Rows from block 11, named by matrix and row number. Rows with one number belong to one channel. Each number is 128 + 32 x the weight over its row's rms, rounded and kept within 0 to 255. All counts start at 0. Numbers have three digits each. After the name is the row's rms in percent of the matrix's.
# convs0: first 3x3 conv (model.blocks.11.convs.0.weight, 144x144x3x3), inputs 84-90, a 3x3 kernel for each
# convs1: second 3x3 conv (model.blocks.11.convs.1.weight, 144x144x3x3, transposed), outputs 84-90, a 3x3 kernel for each
convs0.28 090:166162147164143179109136156143185165123182110145122138137167137197142129159141117116105118123099148151146119157126119126081081195198141103141140199124188134175114152152136141187147090075162
convs1.28 058:153119139127097146102125089103119133161169110082089089163146150124143100125106133120099073137130148130101125083067050099131031116141057103121162146047094119130105157106132085141075140151152
convs0.29 110:103118103079073086157167159131124125137174147162151127059062062152195179106105141126141113086099088099109107129163150057082076161121132113090068126097119157128119165183174053046069129123132
convs1.29 134:160178133154123141148149126122109088150129090113095128098132153237202125083066065145098099150153124134141101137118119040049000173189194130138170104108110095102077168122118160120108105089115
convs0.30 115:157121121131105183207130093121135136108184069170132124144140145163235161100171203141139117141179174139111077133112137158078131138173166136152147127106080144135127139121154177110106118114140
convs1.30 141:100090129145200151111151144142101090088137145170048132143145099022171106122131186094143130133083163150167142120142143133155167093111135091131081074122112119136139121102095110129116148144115
convs0.31 097:114110119079151086114092080109106162159165123144167127114100092136155153107116116119155103142165131135115119187127133093100153120128119143130121134186074107089154156112229107148109104078028
convs1.31 098:130131151102197095166125148130114117155125133133128108151126153036126060110098125120128127145143091126134072136165135099112197129126135156150167108166137112107124149113160183152096085091108
convs0.32 105:069076133162133174200185173095105068096080137113121168154169183137103163136158088152126141088116141072084125099116109186085185145167168144142126172161154113144093143126121100119109211159097
convs1.32 098:156128093161182156119118124091110128096116168089153103088093087177207217087078110098099155124111144143170173142136150100094144155129107126113119136103139054058088119112100122150096072095092
convs0.33 100:181161154139171191203174158096089134134049103115084083156077061198197118112131123097094116150148152140145126079035073112130052093099069151151123127095092144113106147163164167197237170191146
convs1.33 088:087123116173145123093118091177116071176208144072092164160126124092061098160136126086105120154096094150138158107108125142149035138145113113103145117125160134123163108064060121130078076126113
convs0.34 111:098146179117101128063144114148137109186184164142129107133112114094049045137134090193165105085080103127121133122086083102082182132145118140161102067091237139147109137142146114159138173132113
convs1.34 148:131148106172154100138138134088101125148185095102137144145175116103111075119116105168084125102103130110129088141110100105088125112142173168140115147041103156130142125108114144144123115114128
convs0.35 094:160176113127162191089175102100115144096150122148071134114171151107153191123106102128171122163116118093114106110121117117165124152139099143132148147147195131136129135169095131148129153199138
convs1.35 067:105145115142074187072103060089158133173175085125148167187132134115198124086086081162120118129151136122080117091056085093077125106135093118107156119092122106141104095083158162084106124151136
convs0.36 102:181116098137115114160129090168145141142108109078126175171149104131105121040155148097098100132143112177105088152104097129132159200132088145120095153163099117111156166222148115101169126096124
convs1.36 084:153175125133117183128094120184164101122108096100131087066102168089095173105116125116158143109104141154178185166152103123078163136128100150096104109167167119145095168162129216089068113173106
convs0.37 097:119154151111103054140183129116121089049114152143135170170128176164255255172168170116167113132091086124157125143123146124255239109143102097056040184122142125148146128115085104120161116178141
convs1.37 106:106099111164136154127147158073056081080101104115149180098066096114064121155177171156112128152136153162130127139115153059016158116136120097101118119184081126141158082147135113077113115103058
convs0.38 104:146126107088183110143153155123119068080160161163147140135074040166106029183103102112141122081108089118165168132112093163116118093118057148143125122106115142109129209165128135160108143156150
convs1.38 108:149131115156144142151098114119123120127133130108082127098135173160170061111113082083091106160194154149088117112145116069128110062100126121151173122086127129132087111101062117122124096121140
convs0.39 094:115197149165183161084136113110135155155114112105128181108129118185166140107105137155171145117141159110149107143212162079108131102201146141139097143138119162138118133174194148107110060100089
convs1.39 069:128137140158122119150107114119132158102103077139148121106134165139145099093097122096176147127162093099154163127125130167173190069029118165182174149125112144122136133133180090111096142124074
convs0.40 097:138115144150113122129171157134106109144158144124089137210114149155077121119145177147131111164135113138127157136150154181169171102135184152173132105163120115156151159112160135118188110158096
convs1.40 080:087119101153187187138140113083070104100119161139129108091112129110086158107107076145129175098131149117158149094117097093107109133125134115145184060132108095067145063164126122149136125103083
convs0.41 095:188110105149131088082107143135130108181146102149098077133157088141114102122124100088155114082158090156100121083091218125155106112165153048132104131063110143097077140124093145097109131126149
convs1.41 077:111121193134127116123125116148079104083170029139132111096128139144097156086124122191140096145122126172142160130110125168131099114106137113162158165120139124135141129140141112087139134142109
convs0.42 104:091151163133173137130149136173119124117117124156181134125104125092127201186115132133163128144142132142175154057099184140136096159125193125128156070109182155159148209123144164156155113125076
convs1.42 115:125099091118121158108107111183181115077112139153144114130114133075097123120086113157148158173135138149163132103160123174133097083118161134145139080097088085086076104155139150187123096102161
convs0.43 112:129088114106184165115126108133128123117109101095110124110084107112095168151153110134122110134114181161142123137095148063103156182177197107099108115122085098116143133109118133123104164174178
convs1.43 155:118093105132122134121139123154131123112032044137111114121130141113079130139150120157161148100138128094050110125081121129131111183033076085116191121132105115081099135154141140111098135095150
convs0.44 104:164193140160138094068097088124102152134041046130090095125124093147143144111186176113077105168124186062111117135144125136179160150212081114102147164092078110093166144112147118117096119173068
convs1.44 107:141095084149143062077118083144098121131083088172131134120118113107095126133093188119051128095088184116161149097100150112080114154069105121125151142130126101093137143189112139197113108129157
convs0.45 087:174165070135144122146128150125129116155127149102150168140098118115114138121169218124128108118140103110157154073088127071145170065138139126163130103148174148088084143117057128163098073157157
convs1.45 070:066075081135117084103144075042074135130135106101090119101145129109126128091116155126121099166121138165151140118145201091108103153133139146097154085126121068115072137139170093113074127128132
convs0.46 095:161190154102113116127075123123088160130139194107201120171172093132142164070160167099108084148129071120109117129035083086134160135098082178093124112101164136205117106131107145099163139153162
convs1.46 079:101095123177141189089092083065156099137084032099133115143127160074137109129147097128116119231146139163170114157138146097111145166194128154120154093105150128050127092081045095159106105147106
convs0.47 105:162134115136147119126130113104129161101171135097102076092102118119179118112137231146112125117115121099070068075137122102120059153163143145141125132114132083148098090145094137127147139147132
convs1.47 105:111122121120135155153183155089099091114188105111135134083137170060024111097134075142121146164176135166128103120099082089112162113107095115128118135142133063172116093127108141119176120123093
convs0.48 109:109087088138177123196163105111120160255074089109132112142167174125124192114112114106130145154098172166151132139155144117064134058106113136125093165129070127118128123107133127134148104174109
convs1.48 123:120106123206156124157163202077110119147061148088097156159119149116119168089078092116099157104071114097110139127175185167131156087074082135139145081174141154154119153123136162097101148148111
convs0.49 097:083120134144136127105172111170155156036148138194184140126146143117198159101139088131099126121107127092133091098120127119130087097110112165150110167135137152121143165149132178125127110146099
convs1.49 077:099113117106132123108146142115127162150100115094092131113184157047059083101091119105095148131162158108146107148165167099108169099120166161180124121148116143142122132152093118130158193144114
convs0.50 096:155134084128147091165145143167183157105199151141080078147135119153152122190113157092094135180120117129116102085111127116128164172142196162120124132115147140085127146121079173199094164165158
convs1.50 079:135101091204122121115116083096129170049076064098049080140165118092069108100100076153145112143163107145151124130083112109148125139118145120149171110077074116139112083098096132157140162116129
convs0.51 104:105155119128166154100114073111184132176159112077124146065106103137078170094178116137126115094098167123112150088161127040193194183124044130133097100165100129126154147132104153168150106165139
convs1.51 107:136182104131151115150118144126067115110036131102109095110093130110118167126163157167086133137109173121127157158145119129118193099118120084117128111126080123158125146193175087068156088111171
convs0.52 110:123092136147213186109092171105167152151110144111114087118154136104118148139146042117119141196197127096096168122119096102106070133102111145127132110191130115143125107093141154170114125126133
convs1.52 153:084119142131124074131142084078112110158095172108097121068110139120103157158130146103110113159190168132114164107119120075105095121049073137068095176142120140134137146132143097096109097076129
convs0.53 105:106187159129199146071073109195131117103117111073173156129154104143082134128121097135134129116124112127153149099152111075118226057132136161167127117105145138089114099155095180229101095134104
convs1.53 108:159178138128084109078124092151099115151165104091061110136124125122087078131114145107106089126131080174202143203141128101111161130144182149092159139103122059116139127139137110181161083124121
convs0.54 096:062128102134121107073116143155084117202188161098154142125146131116093125098092089132132159128166125105134128157144149090174078102180088147130135141138116126119152108143095143128152116098071
convs1.54 084:133158165076042128121164202133130114054081168203122128110112122097151124092146134174133117134204155084110123118122117066111115123142123125136122146173100185149140194119154111076134156112120
convs0.55 101:110109144075114115067113126104114145148149112168183162169159167128209238138044214139109120099077094131138114121154204161177078103063107107092140132146113120161125130136164125116121141104096
convs1.55 114:143128128109099076139115179141128124100124072115137135130121143082079104139128123136115150107106133110086156137132120119078118091133201126136141120115126132145127113099095174148149172099114
convs0.56 106:126123096124147189132182119132149146026069020113143101106068105115116043106115090113118091122129160123110123168176156245202140197171141171129155104157166100124125155101078129171208123148103
convs1.56 108:170095087220226209123122093123138127166098050140140159131118145135096061130125134040094063157127119161160168114121153185160125111104085157116145127151128116138112102110113171087047089162169
convs0.57 104:176191155172177168134103125123107124102178158113128139095097065110176152090110142087097111129121088080113066143115132051006065055081130132127111090128114093109107133164128157144138149113134
convs1.57 112:111098116126160144202148137118082143118150152145150135158179159193174207170151117139152166086079072093127100120114133135166163153146101104104091115106118142119099066139126123137095146126144
convs0.58 093:144118105167116132105150130115125122160151216153175194114135165144154144121117098106121156098129121127132139132063110186196165111078132148138101123123109139129169175133108119104155142093105
convs1.58 071:112095106121143143133160132097112143132095041089101082144153145131131165096110078142152154134136131117127116175152149091083122173147114162112127095128065122150128085115123056128185186146075
convs0.59 096:139139109191169108100101093116122130108153056143092049097107113134094153068127073074124162082145149136155154133187158136100206129165171113140167090137154105121161162118162058093067154070126
convs1.59 068:129187164140090095119153166160196191134080177095110152160120147138170200106133135131099106090097136096074092111081171106100141094103097102134155116105133068148151134146210053122132110097116
convs0.60 100:152113074093130147163122155084155148119139130118130147167100122108080147063070128110115122099122129145149118117163198122224124077155112087137180133170116126125114147167100082108141066087085
convs1.60 073:099080089159184096118101122151123119109118105081094109154145150091146151034108150154124108076107146161150124192188128136116172112111151098129150083148116099115120080157146121115145121143114
convs0.61 103:123127140106104086129161117124126126145186103114103139143167189134171197145067124125114116146084113119118129168174127135224221096126127154139102139119166095117126132145168172176083102091104
convs1.61 122:079111177099172136103153205168147097102009131099064121105092121137106133102095140156112110132120126091104135111149123129087117142127092108094161164166159111113088094164100070101093074101121
convs0.62 107:115088084095113154177107096159152099113121188187122073094109071114147077140178137130125100120134113167125140123149102138157112183111102097121137132155134129094129135146119116110092091103115
convs1.62 095:114187088160144193098134174211179133154167076115107163105116111126139110160189142113108092156186112133139169118124156159103133121097118105120117160136130105178137153097150200028118109102146
convs0.63 091:112094060081147098081134099128102115168102108128170102167153121153159158149138132174148122146164127131101125139111095111227140171194153150118169189121128136167095168187118098145126082185069
convs1.63 068:136155151100135162171191135130119119172101114099149093141118154130069093095123095141114145131148075140055113158098092133161129135140120122104109129098149118080112161129077128099128113097087
convs0.64 113:098163132117149089111177179156125166223206192128134108098053092142112016124092097120067096173089064101114110124126122175192120101129175159148110098135190140138083136140119065121120187175197
convs1.64 122:151145146148120031099105136094088103155182094123057151140103085140172121142123106142125105114149117112070076073109106152127085108129151112094192157091152161105101164113094100155095107109122
convs0.65 091:145195115168159175165099089172133119144129141148088144094091118131052094148136054119148125109117124095121089098114148192158167114185177101108151174124147114141138134140124112144072126049136
convs1.65 062:172144183118131112122103117107132123080070146095089043211151130121150132102142123151110132129111143138162084130106132150128117148133150094118121119124147134103164130176053077186120092129115
convs0.66 109:136157134157128127085112104121138145133050038079096115106097092117100070108159136129124098236140122140145157079092116163150117095085118146127130100129061146115100121105115124129122089076122
convs1.66 128:155167176188172144144159131083162109228068101113136138195136144075139134128157142183140111116172109125109144094148140165101131116139143108120145061153078165126080093098109149140125126139146
convs0.67 091:115116128076153118135148135134116134146093127104105090156140150096116155125200197161124101121095125104109121123065064144082149222215180161147131104086186161191178108115087148117132135173077
convs1.67 063:146133132104149138115124125137100086152119087123130092145115130079098132156117143102083102142161112085122105084082087121132146160171162087091123168109154095108107062085124186124169114128136
convs0.68 091:158164150082209149132097148093140099105160113156124123141129070120160116131123104118146113170184102141141157089126083181162156145126142184133132138142129132112163144169183096171136119142123
convs1.68 057:168163206053086087079121101106100103115130076085109080144126139101071131123068072125120114117106140168171110117101108086145088178163106141124127134139150093118099158126128140132119109107074
convs0.69 107:118134120140105132079052143107130134210154075119091124121121118106130166117097175099148158214154106157144149154096123175100171120073126146128141113130037103121122135135176172160153062071194
convs1.69 115:156175193116043078132158133137137075172136182098156120138155131113120125128124141124093110135108163118086120141105150164091123149171137163129159108171173125091090132112148138200078109159096
convs0.70 107:091112115171140117203147177115064084170102073108074081143177125169144145136090101146120111138147136127176162117130083142130094031125206158172216178200169151139178121119163115126181125094086
convs1.70 117:108164127146138168104137122159131109140113107127115083095105091094103129141142148093118114155162122145130152092074111070096123153158094098126081105086156087054112153137129120080130073092111
convs0.71 105:080077104148114091132166124110108127071131147154148136143233188142092089138085066097118100107088117149140136157157091133169173087054132119176105096110114104171137112114138129135117100114113
convs1.71 122:107113119071116150115193143154101126131086076165150082126073146162152129077065112058116094196158110114174138109038146086071105093151088082119134104114132105143112101124164150117052174169104
convs0.72 090:095137112075043182100070129141133106160146136093123128138115130114125138143134114135093130131158134130144154117108158189166105160193169159140145176096135104143162155223121140155177066105100
convs1.72 059:100121156098116146209141148125129084121111099149119095137152137110173118130090103108084100128102105131143113152134083114167112099186189145141160107183185111090147134090105160137100097201085
convs0.73 110:093128126066069045102122156112155162127093101090119128130161193127128208186130211172170122113113162069128110123183123071132084197200157124146129129154131107098125136151133107089103103176165
convs1.73 124:139215142117101125121103094140159108120146197099102120086049069138115154105128128116125144144131125157133129156139135115248184107153133086144111099157137087121115069114119125122118117091109
convs0.74 104:137132142124112088081099074132133116152137131094051126141100125170125105128206173117119138056068093130103118098094138124149141164205111155118140189159115059077076132130121208104161218206144
convs1.74 109:124129145230170169132141137132136077113142170118114139116073097211194126193172152174107132132125182090145111155126115103170156128128098100193157150114122117121158115153093096167143125106114
convs0.75 092:126117163139129183128118142152102079127101120099143095064105099018079132063149184122150122129157136083117145095200239155146146164103123122121139184114165171126119097140226129085095158109080
convs1.75 059:119118132091113122096079129154085101141122164205161158071149150112120168158181107162177144108136136123125085172108108171140138055099153136140159176119118082125130163201184115148144116125202
convs0.76 088:085104134108125089109124129099093073139127096134106089133163130120107115081144184162151098101097143136152145117183163100111149123206183175149129102178123136094113197159115173149181137132147
convs1.76 051:126123091122078092107122178149173165164148159137149176076104168123188132151169104106123131111139122115094095115097124152158132078093127165144137154140146104139112142117150165115135151121114
convs0.77 105:116200155078083129076106160090094098128141121108062096161181186122064106141048093156144126046109100157132143173205168192156114140010127110084086165162164137127131125196125102073090177134171
convs1.77 123:224201076133131142147154186182102127183207143147129120134083064172196116104156163100129053117114098105115137087051083146133123057087067136083148147115117113137132136171122164115130127115069
convs0.78 101:081140110115174093094180124084115149118062119112133074199129203213126125185069100102129160125134117107143122112130166125179103195185154139115116134149124132114135123196127186123183077123114
convs1.78 088:132143118091133052159104145140156156109155117131103135198175193209107154140160128076127142087080152131197115130125131120129144125131209134130099134123079146090122053164158074077144111136086
convs0.79 092:162148125188100144143147125150108093163135131124137175175143108186149147094096115072102137113102133168132133132123081158214156169175136122126179069088147123145138167219176113126190079180081
convs1.79 069:159143085128132139110152085136133121157128154160144146157191141151132125124102150107113122101099165098090085114083028118112120143141097143114166135150131117125147126186122001097148101104105
convs0.80 107:123104116085124101090133111155126150106171121152131145060072075086126094140078091135130139144140082114130108110133106114088096158130138121134127090133104124134095123120120085106149149121139
convs1.80 137:121137112145098141185180142139096176147210132108128128135138092088118085123125119106125128082183170194182144153151113082124100115121121132145090240146076101108135111100109137115147126126147
convs0.81 090:137116075127178009067116126111142155142112161103129109116118140122155124175192182109114151137134109164127102131158177096142092112178147167116111130120108125088130140154168136188188120132135
convs1.81 064:124104138116101139130153130168175142136116126105154148101069089094128110152171156116137138153180107088119153102119149139190162128134127147120169110152166148131113182166117037162136085128211
convs0.82 105:122139089090138149164204096120098121102180089081165203114142150103103077091069062121161175129155136085112152141110087125070048188127034166115087153104081128147145118150121121148129104157086
convs1.82 117:143149118150104188131111143100137146082122120132122120117134167112130148094104109089149151138125156135123106115105097186130116152161146134114137147175170162144114149180225115136200108137094
convs0.83 087:134215216164149119168182094127130175128111126135104135093139155102108106118143182126117132114102129089072124148183172035040110202179127093124104090188160140094073164154153134124136138196143
convs1.83 058:135140080059108084064084100176170162124126112136118130104111155131161172098123103116134135098139200089097093144121077177230218078126162142148144132110160147183175110158152172128145168142110
convs0.84 087:193101096204080053129096148137118149124177108133126136092116125106144146168155157065103149098127114109114129074159160151074181124161208141109144151079115109173156104104097216211053139135118
convs1.84 056:079093096198098089103111142131180148123159132106091129105119146116096131142162091102096148157144183078096120111127110185207144126135139158183136111131110125151136132169113131203150135095119
convs0.85 102:091085121120130133077068136133117144077109128144121093162129129119145155124142098090116136102137183112131112117066078107081186190222042122094135098142177152112152164138130147162159131156123
convs1.85 093:160150103099133159129157167143125120221142132181151135234119115124121135115100175145096135090080095130162122188142087093147149095139098092138132126133108097130134136171170102159049160152117
convs0.86 106:093110105132124110155138142105091045075150104134146144094093095165126117126108100104114132078145139153172152123094112138154089089075041120093079077139144113137089134129171170161141077089080
convs1.86 120:097114161137170129124135180142090097117207145141106159115094083137130144149159143132164100117067110136113136095105162071217107145116163126136116148120092102152145095089113123134138101122124
convs0.87 109:117116115172148151176134158124096113029126146164126116074085096125051070135152158124152134017092129109105133086127147101161192151148100150123146117137141131145158121134101192151090123129152
convs1.87 111:134143152171114187160204116149167140099092171132135141115153095130085150120088102111122179110191176144126159148099082113082127131139169103105148128148139130149146171097115173139130087133158
convs0.88 113:133148127123123129125146114162150150147148080113124142138136112111117090099107121149148182092122116149187122123156141086047080147131083135163165085171097133108163183178151170140190127144129
convs1.88 144:094146091104105119118161151114155116099047055145134174109087082128186099083128093104137169127139105161142111119092116072096131131142096118109139110152113102072090136179122123095137126114093
convs0.89 103:135082097135116081116173131132149168121146110127102107097114124086137171131080060119109130149189177139138091137165076179227191172136118167156190161143135117177168147160123163224103114112158
convs1.89 081:128096180109162116134168157170146106141145130154138105081121127108101116142106057140158082110102085168167143085092092080066058122124083099094134150098187096114115097102096077219139136113114
convs0.90 097:133105113100115105120125163151136149148156181175144135117078044203169117099138138100120121133109136116093067170171153151146122105096102177209163173161123154128116095077123080085112105108147
convs1.90 095:037114133074132114098126161166199121139114093141119113151155111173123081175142105123126152169157101112089120113134103142221168107140116112112122091129173097132143157214175212255138123106115
convs0.91 107:113102093118120088109124093137104130106158125125184176059094134218221120151194134117132144083110087109121125151201180111138099159173135146156151135145171111129136118145110109071070108099072
convs1.91 148:087126101136179138089108093112085076090128126120140164125108117119075089168131126131096130148124132079085113119167126110203069119176137091083139128110190112092101080056091059063091063041089
convs0.92 098:159160115102112200181183132085098124099121174107115123080118089104121144113069075140095114121122119160100152121143162096156166082150047100107151095151148135154110162096089170115116146127129
convs1.92 102:121169144171177104133101113151086097099113225109150086156172129161116117165175171152127106207157141147143114124115092159112186114162118120112146109167100124121150215168142087156114111168121
convs0.93 110:126075101135152074117149096129106137163153145120093149140112087097121143106156174121095086082066104149168186112122113161136115189180239137098104164179128172158177162136142132151140158143134
convs1.93 124:116140132221203153123104098104084133160122123146087112122170146129151107160153122110113118141151123145119132105085061130154124128119130144113112076144119114145132124184122185157084155166118
convs0.94 096:112137032138067095155197215118095080080105159136099098074079058126070106087122111113104110091111166148142170125138167041063164120113094159128075163112110109163151168128106125178141181141164
convs1.94 081:128124083140170154143119137173191139078133255156157060108149129151117136115139137086153111121143114112125144117134120113175237087163107123136150129207161091121145121132142177181096119153055
convs0.95 110:113123128103119079164076064159144138096073104113145164175197168167168136108166218119127105076109125100147148120118201107060142160133228207139096144125064135124140106141149108132115164068113
convs1.95 126:113125106129146136087097099131149163175121133090102077144126084188217141082117092169161072087110077158182153116100069226202159076172122133163132152177105111103150115130109150159152117139124
convs0.96 092:098107096136153121092127105161166115140148137061071072091049085095115127136115118110126178144171148173153082122125153090122079090082077117175119109142149154102137148122164199167173160170162
convs1.96 080:110121091112123114149165128201227179136174159176166148119160122129168113186200132148097105194188134122128131115136149174181169109159132166119172077123121156172125212142125100210156124144129
convs0.97 104:111111093099112143131107120135129121091117155223184145112115131093077154132063073110133118136104123204107057114129156114060089115070164148131135156127132110123170144162098108112186075118112
convs1.97 119:111117165137118125132161168111179083125169162121129141142151114127083076173178112149220200153143166119158127129074131119118129081122080141127114124087150105110109111138127139133116148186127
convs0.98 097:096098135138116149123096122161187148157167102084144110129164107102085054138160157139115130145138096143164166043038078046053097125086057102126104156093122142150105118170158110114171148192176
convs1.98 086:115177148115144170153172142144152101213208157149149151138143100125240122148172152147132116175156168135162120152136126175230224163255167076144090080140147168159164192164120203129137113184149
convs0.99 087:059083121116149116126189204107145154133112092121128147110067067165123075148136088114067097141161193138103069128108111080113158087094149139105070111075061133145150093101109136168130143144127
convs1.99 072:081087110155165189106146124116128148138173116101139088139164136105139131126188129109122161119128155092163144135174159148197175116189149126115094167146157153180129165150145165217124156131105
convs0.100 086:140172069113128159131154117122164146136161078117128132062066094147066125097177160114159123149139161110177137084128120103118136086127097135143124116110147112126135167126092118118105114138050
convs1.100 067:106137131122124149086131109117173153143133111104126135124140150093176112095166152137157151173110150116135141195178159178234190157166151132156158159138195138127154179245202199163192149123103
convs0.101 084:080118052090078085171175148094157134115155082125142150094054124112195103154136120081130130182158090110150153092104088109078103101085120132110077100115191135145157152108143082201069113109159
convs1.101 068:094130110175184130147194157184154153169160159110167088133121130110155107141179110113142111168164129121130183143160116219196150123210125118127132071140181133143107197168114121210172090143126
convs0.102 088:126105163145183155051148119140146130190105095128136087080069109056108037150122073108144060163154139146142147078153115051097071065110136124123115148106146091113107158127125167105192160138119
convs1.102 069:170142182119167115097110114136154180182185146095137169131176118178173114148176136111150098141117077129134113129138134167194150142134152175139203118178156131166157138180130151155146094180190
convs0.103 111:123136110122117095138103154117127144128129117127097073084141121136158079167177128117100120148200141141184153127117140138095117155056106117120123159145114106117112137136132140134123158106139
convs1.103 137:153168134139128146093154157129165177146126085142130092124096210178119184126138124114091098141160145139156105162115161148156157151187143098167107144123139105184111193177146166161166126141084
convs0.104 092:138129145125171129174135161122142145173154123148082136054142090088108114072112098114141131143109132098134155061086126128080076144124109174110101135160133138161118072135124158184144186156161
convs1.104 070:118110112126106133102078103168178171124191101099153138154200202111200121148123109136135146172149162128168151170153073210192122085166197154126119165132163162131138088146113125146101117147117
convs0.105 112:122113120154173135128084135130105092093058117117188169148110092040045141077150108108106169105112132132096132119126126184117005156188121132158105165126112102113086130152145112129085133169126
convs1.105 135:146138165135136082126130153086135213152185113108145146126159117177182162124142111114118117163158084109099107114125095132109034163178154169128156132145129148119133106144164116160115152182109
convs0.106 106:104084130108119076122140078157118091114188175148116157105117141208184228100149068125133104132107143111129148111114081139132069077083124100131088100120080131159123131114127150165154136134121
convs1.106 110:143160165131122104165136165154133113133166109163071112152181100174157150112170121111108152144119152116146132119173147131159174155202141128090125132161129115111159126165140161114091140151182
convs0.107 091:119124153155144097101165135156147162174080105130103117079114124068093104065106118139075123170154132195126107088092111090061140111074125153123137142131050184155103120130107198149144071105126
convs1.107 070:104114116160138119083095122151150192151142128113099140104161178134202137091147132101137130157163153139127146132137121195204166114152091055099160112152136147172172189227170096206108114136121
convs0.108 114:134136111127149110118057062103161147077095078099047096105028091174035103173104100094064111077095133147112116093114123090140201141168110080093177079216149125133128144115122123109166151168132
convs1.108 145:141154162132128157111103116141096099115140084134116105091094203079072134060097148130098101079084129129105095140088076175141126132078151128149137148141104143130125116144157099133145089114134
convs0.109 089:098124088060086083078101111110108116098138122123119117195156129148097115151092099103141100091086125091112151149134041146172146136109145115157074145111120130129130130099110156122082145061106
convs1.109 068:147142129206221185105111139132131154153059056116152113146141118136193089161143098063134172093166151108122161105140149126165157102130136136134144114135147146164110115163166178154106210134129
convs0.110 087:135108104115078075093081092080112149113110109093095077123130171163111076177156144133152115148136120145157107150169104157131075062093095136084149148147097116119128110147092130142125047038094
convs1.110 059:142129130168144129139135127130142138144093153077102146169142116145137073204180186141177134161151140142107137131148124159141128102150113086112108069149157115114160100196115140201154130164170
convs0.111 095:146108131100124128125071115116123130109153120145076118103149157140133162147118079119089127121102139090121138139222166109154123101072173161136193120201103138139101152130095130126090151166082
convs1.111 079:133133114142140096135169146085119122040163127141085134164123048124159077116132118135124136104142127081115132083171124118169188056138120126120119087185162112121106086119147145126141173131127
convs0.112 089:122107092118124108120121129135144118112177115095125156080097110131120092236188113088120137092114132135134074143156142113147148080102126104118136124202154098131118093082076156151158107110063
convs1.112 060:132120053146080113168153129125091151141132105122110173182136105166134102119155167172180172148116194124139159111124142184133095114102057151119170127132132130146160065113127102097145145186156
convs0.113 098:121129131124099106092119046145151168139116128178115117176148133177123109125131152160159116085103076118103116096121084122094086060040045155165153169203140174153082134174167089123109067101117
convs1.113 085:169153142147142077132181116169169111123104081139158143072100124159119055154127136129169152165128110158141152119091101152188135149216173131148025106137118118116137204125200122158129148138119
convs0.114 087:096094148050094059081054055147167108131082091128138122108088122050056101122150158135160134124099138146115103144152163061134168077111213152151138148146143146120123120113111113050101085074055
convs1.114 054:150149104173169163089145132129090129124162150066093130049118140129176190183168147143149155129161121137129120091149199109128210087112093158148193118179149116128082132175168082182098140112142
convs0.115 106:099083082104095090123127127108122106173156137104078070148194156191164129182148087136156168071097155153171171089119074101106109080031088129116115133138098087143146088100083066113075099114082
convs1.115 138:123096127138172132124107108129091103142085099169174156156121119151135122171140156119144111106080085115111128158139151167162136151203134112119167083064099117119113087084103100100101102095120
convs0.116 112:095112138068094078123129152125124105179122114137122112200169155080082161148166067126104133159192127141175126139079112094163130156055086124190125145170130155137092137142159113100117147178166
convs1.116 161:147146121131146088116155160137146107163137112139099125101217157144107137165120143088148144123192158155167157113083127102107134187150057156110138126021131111098103139102103156149135123142174
convs0.117 085:144093061088113112036064060165128094135114119113098040065097102126155197134125197132116119141136143080145146072082146134149163128185070140132084114176131136187127091080102164192049119094104
convs1.117 055:132248198119178111135152131165158108158202116161175151105132141076143127122161182085118126161093143136159136190161123138174108110200206143091065132143169112132099096129150123183090175226171
convs0.118 112:128142135075138224133106133130145162192117064064109100085111120106032079086149128094091088207156131122137077140132111113003058149125117141150144073105099142147140115125085120102133128152149
convs1.118 156:133132136119096143146149113116115123161099094163173150145124119129103116132091106132124144129089121175165170110091114092019081161120132159145109086084077108138120105144104090098126149100107
convs0.119 084:105142130114086082112075101157109137142139152138105116119192108159100111141158165107110151065096117114166146094131088116103090095150104148168134156140145186126160079094136157172107205117121
convs1.119 060:149131113146129101114140120137134100098087136146098098124186095107130118155168153118078143098187151106136163147134148138150171125155176096110173133148144093123131118110119098200093145156157
convs0.120 088:095088075081047049066056101107148143146155073137122116180079120174128118133122082090116091121107110167100125100114109145122149097109142140120155169091127148146113152142133104154098164205134
convs1.120 062:170153169168178190204179159134147141106122078127116182165156196204163105201181096138164115119142120097136134118139123145172144074158169119113136167131185152152103069141110109103130147145094
convs0.121 106:139107117096073084113085056112170147200149148057107162141124160080150142113161227082122129134151143145100141167144101145158092215255137099120092164157185172120188116145142122110141099138124
convs1.121 113:123156117139156139123120086126070076126164153073092153218108123165127140124117100172132173133140116121171120153084092123180169112172129091111140135119118135172148128090125124123139150106112
convs0.122 085:103084082030081069053069100104103138173122140134130146116139111108101122150156114094067129130171177078111132128184197078151162103095074080124135100123089164127211194137139137095106127137092
convs1.122 057:106145113191178164084096090129144124145107101091105161188178130110199123165183135144178147113126095134125146147149137136186185035089174126134130120178174106151135084125131149106118163124093
convs0.123 111:143084098109085114066082127128117152121125144213134067136108117116134110140109125117121125106104124145127175162139125046044093113176020155181119183112159102155132128093144111140153121140110
convs1.123 126:149116137137177163119114116198080144118097085140123128157141124103085133157142116101147089132088105134115126196154138069127104142110108111078167107141145117115094173154123075124137103132125
convs0.124 087:111099101121135107082086043117091151134145156134122097093050133166129142083139127108121173178135140140158141145149161105145164127132161190160087127152115118120140122132173126066072151139082
convs1.124 056:144144117158114141136088175111123111167108156099185131154132185169167122125147153076100103091129165091103160120130102124147185107132085174144116111160096116144125159124089104106108143137100
convs0.125 102:063058102046072117085079093069098123111137135110136160087112109142170169090070097093104138119130133138136137120165139115105124102100131149144137090092084094099097207186182126136155143138140
convs1.125 095:150166159162186195139132156150132185056116102136102118165120119165125085110115134123104111143139111153123125111111160121096132096071074105151121093123188056092148107143131140134135145100089
convs0.126 105:116125126092067177113201132104093098105233113076117103186135152140172194149053134133157143114161129114134160134093085102168138070132087071133099076147172137132158129145112125169114095134110
convs1.126 094:065055088090142113078085090136115070120135199118125107117132129152138100127145124205169145064192124152119128140110119123117119119152147088119140146193133131179134120152106147125146112137125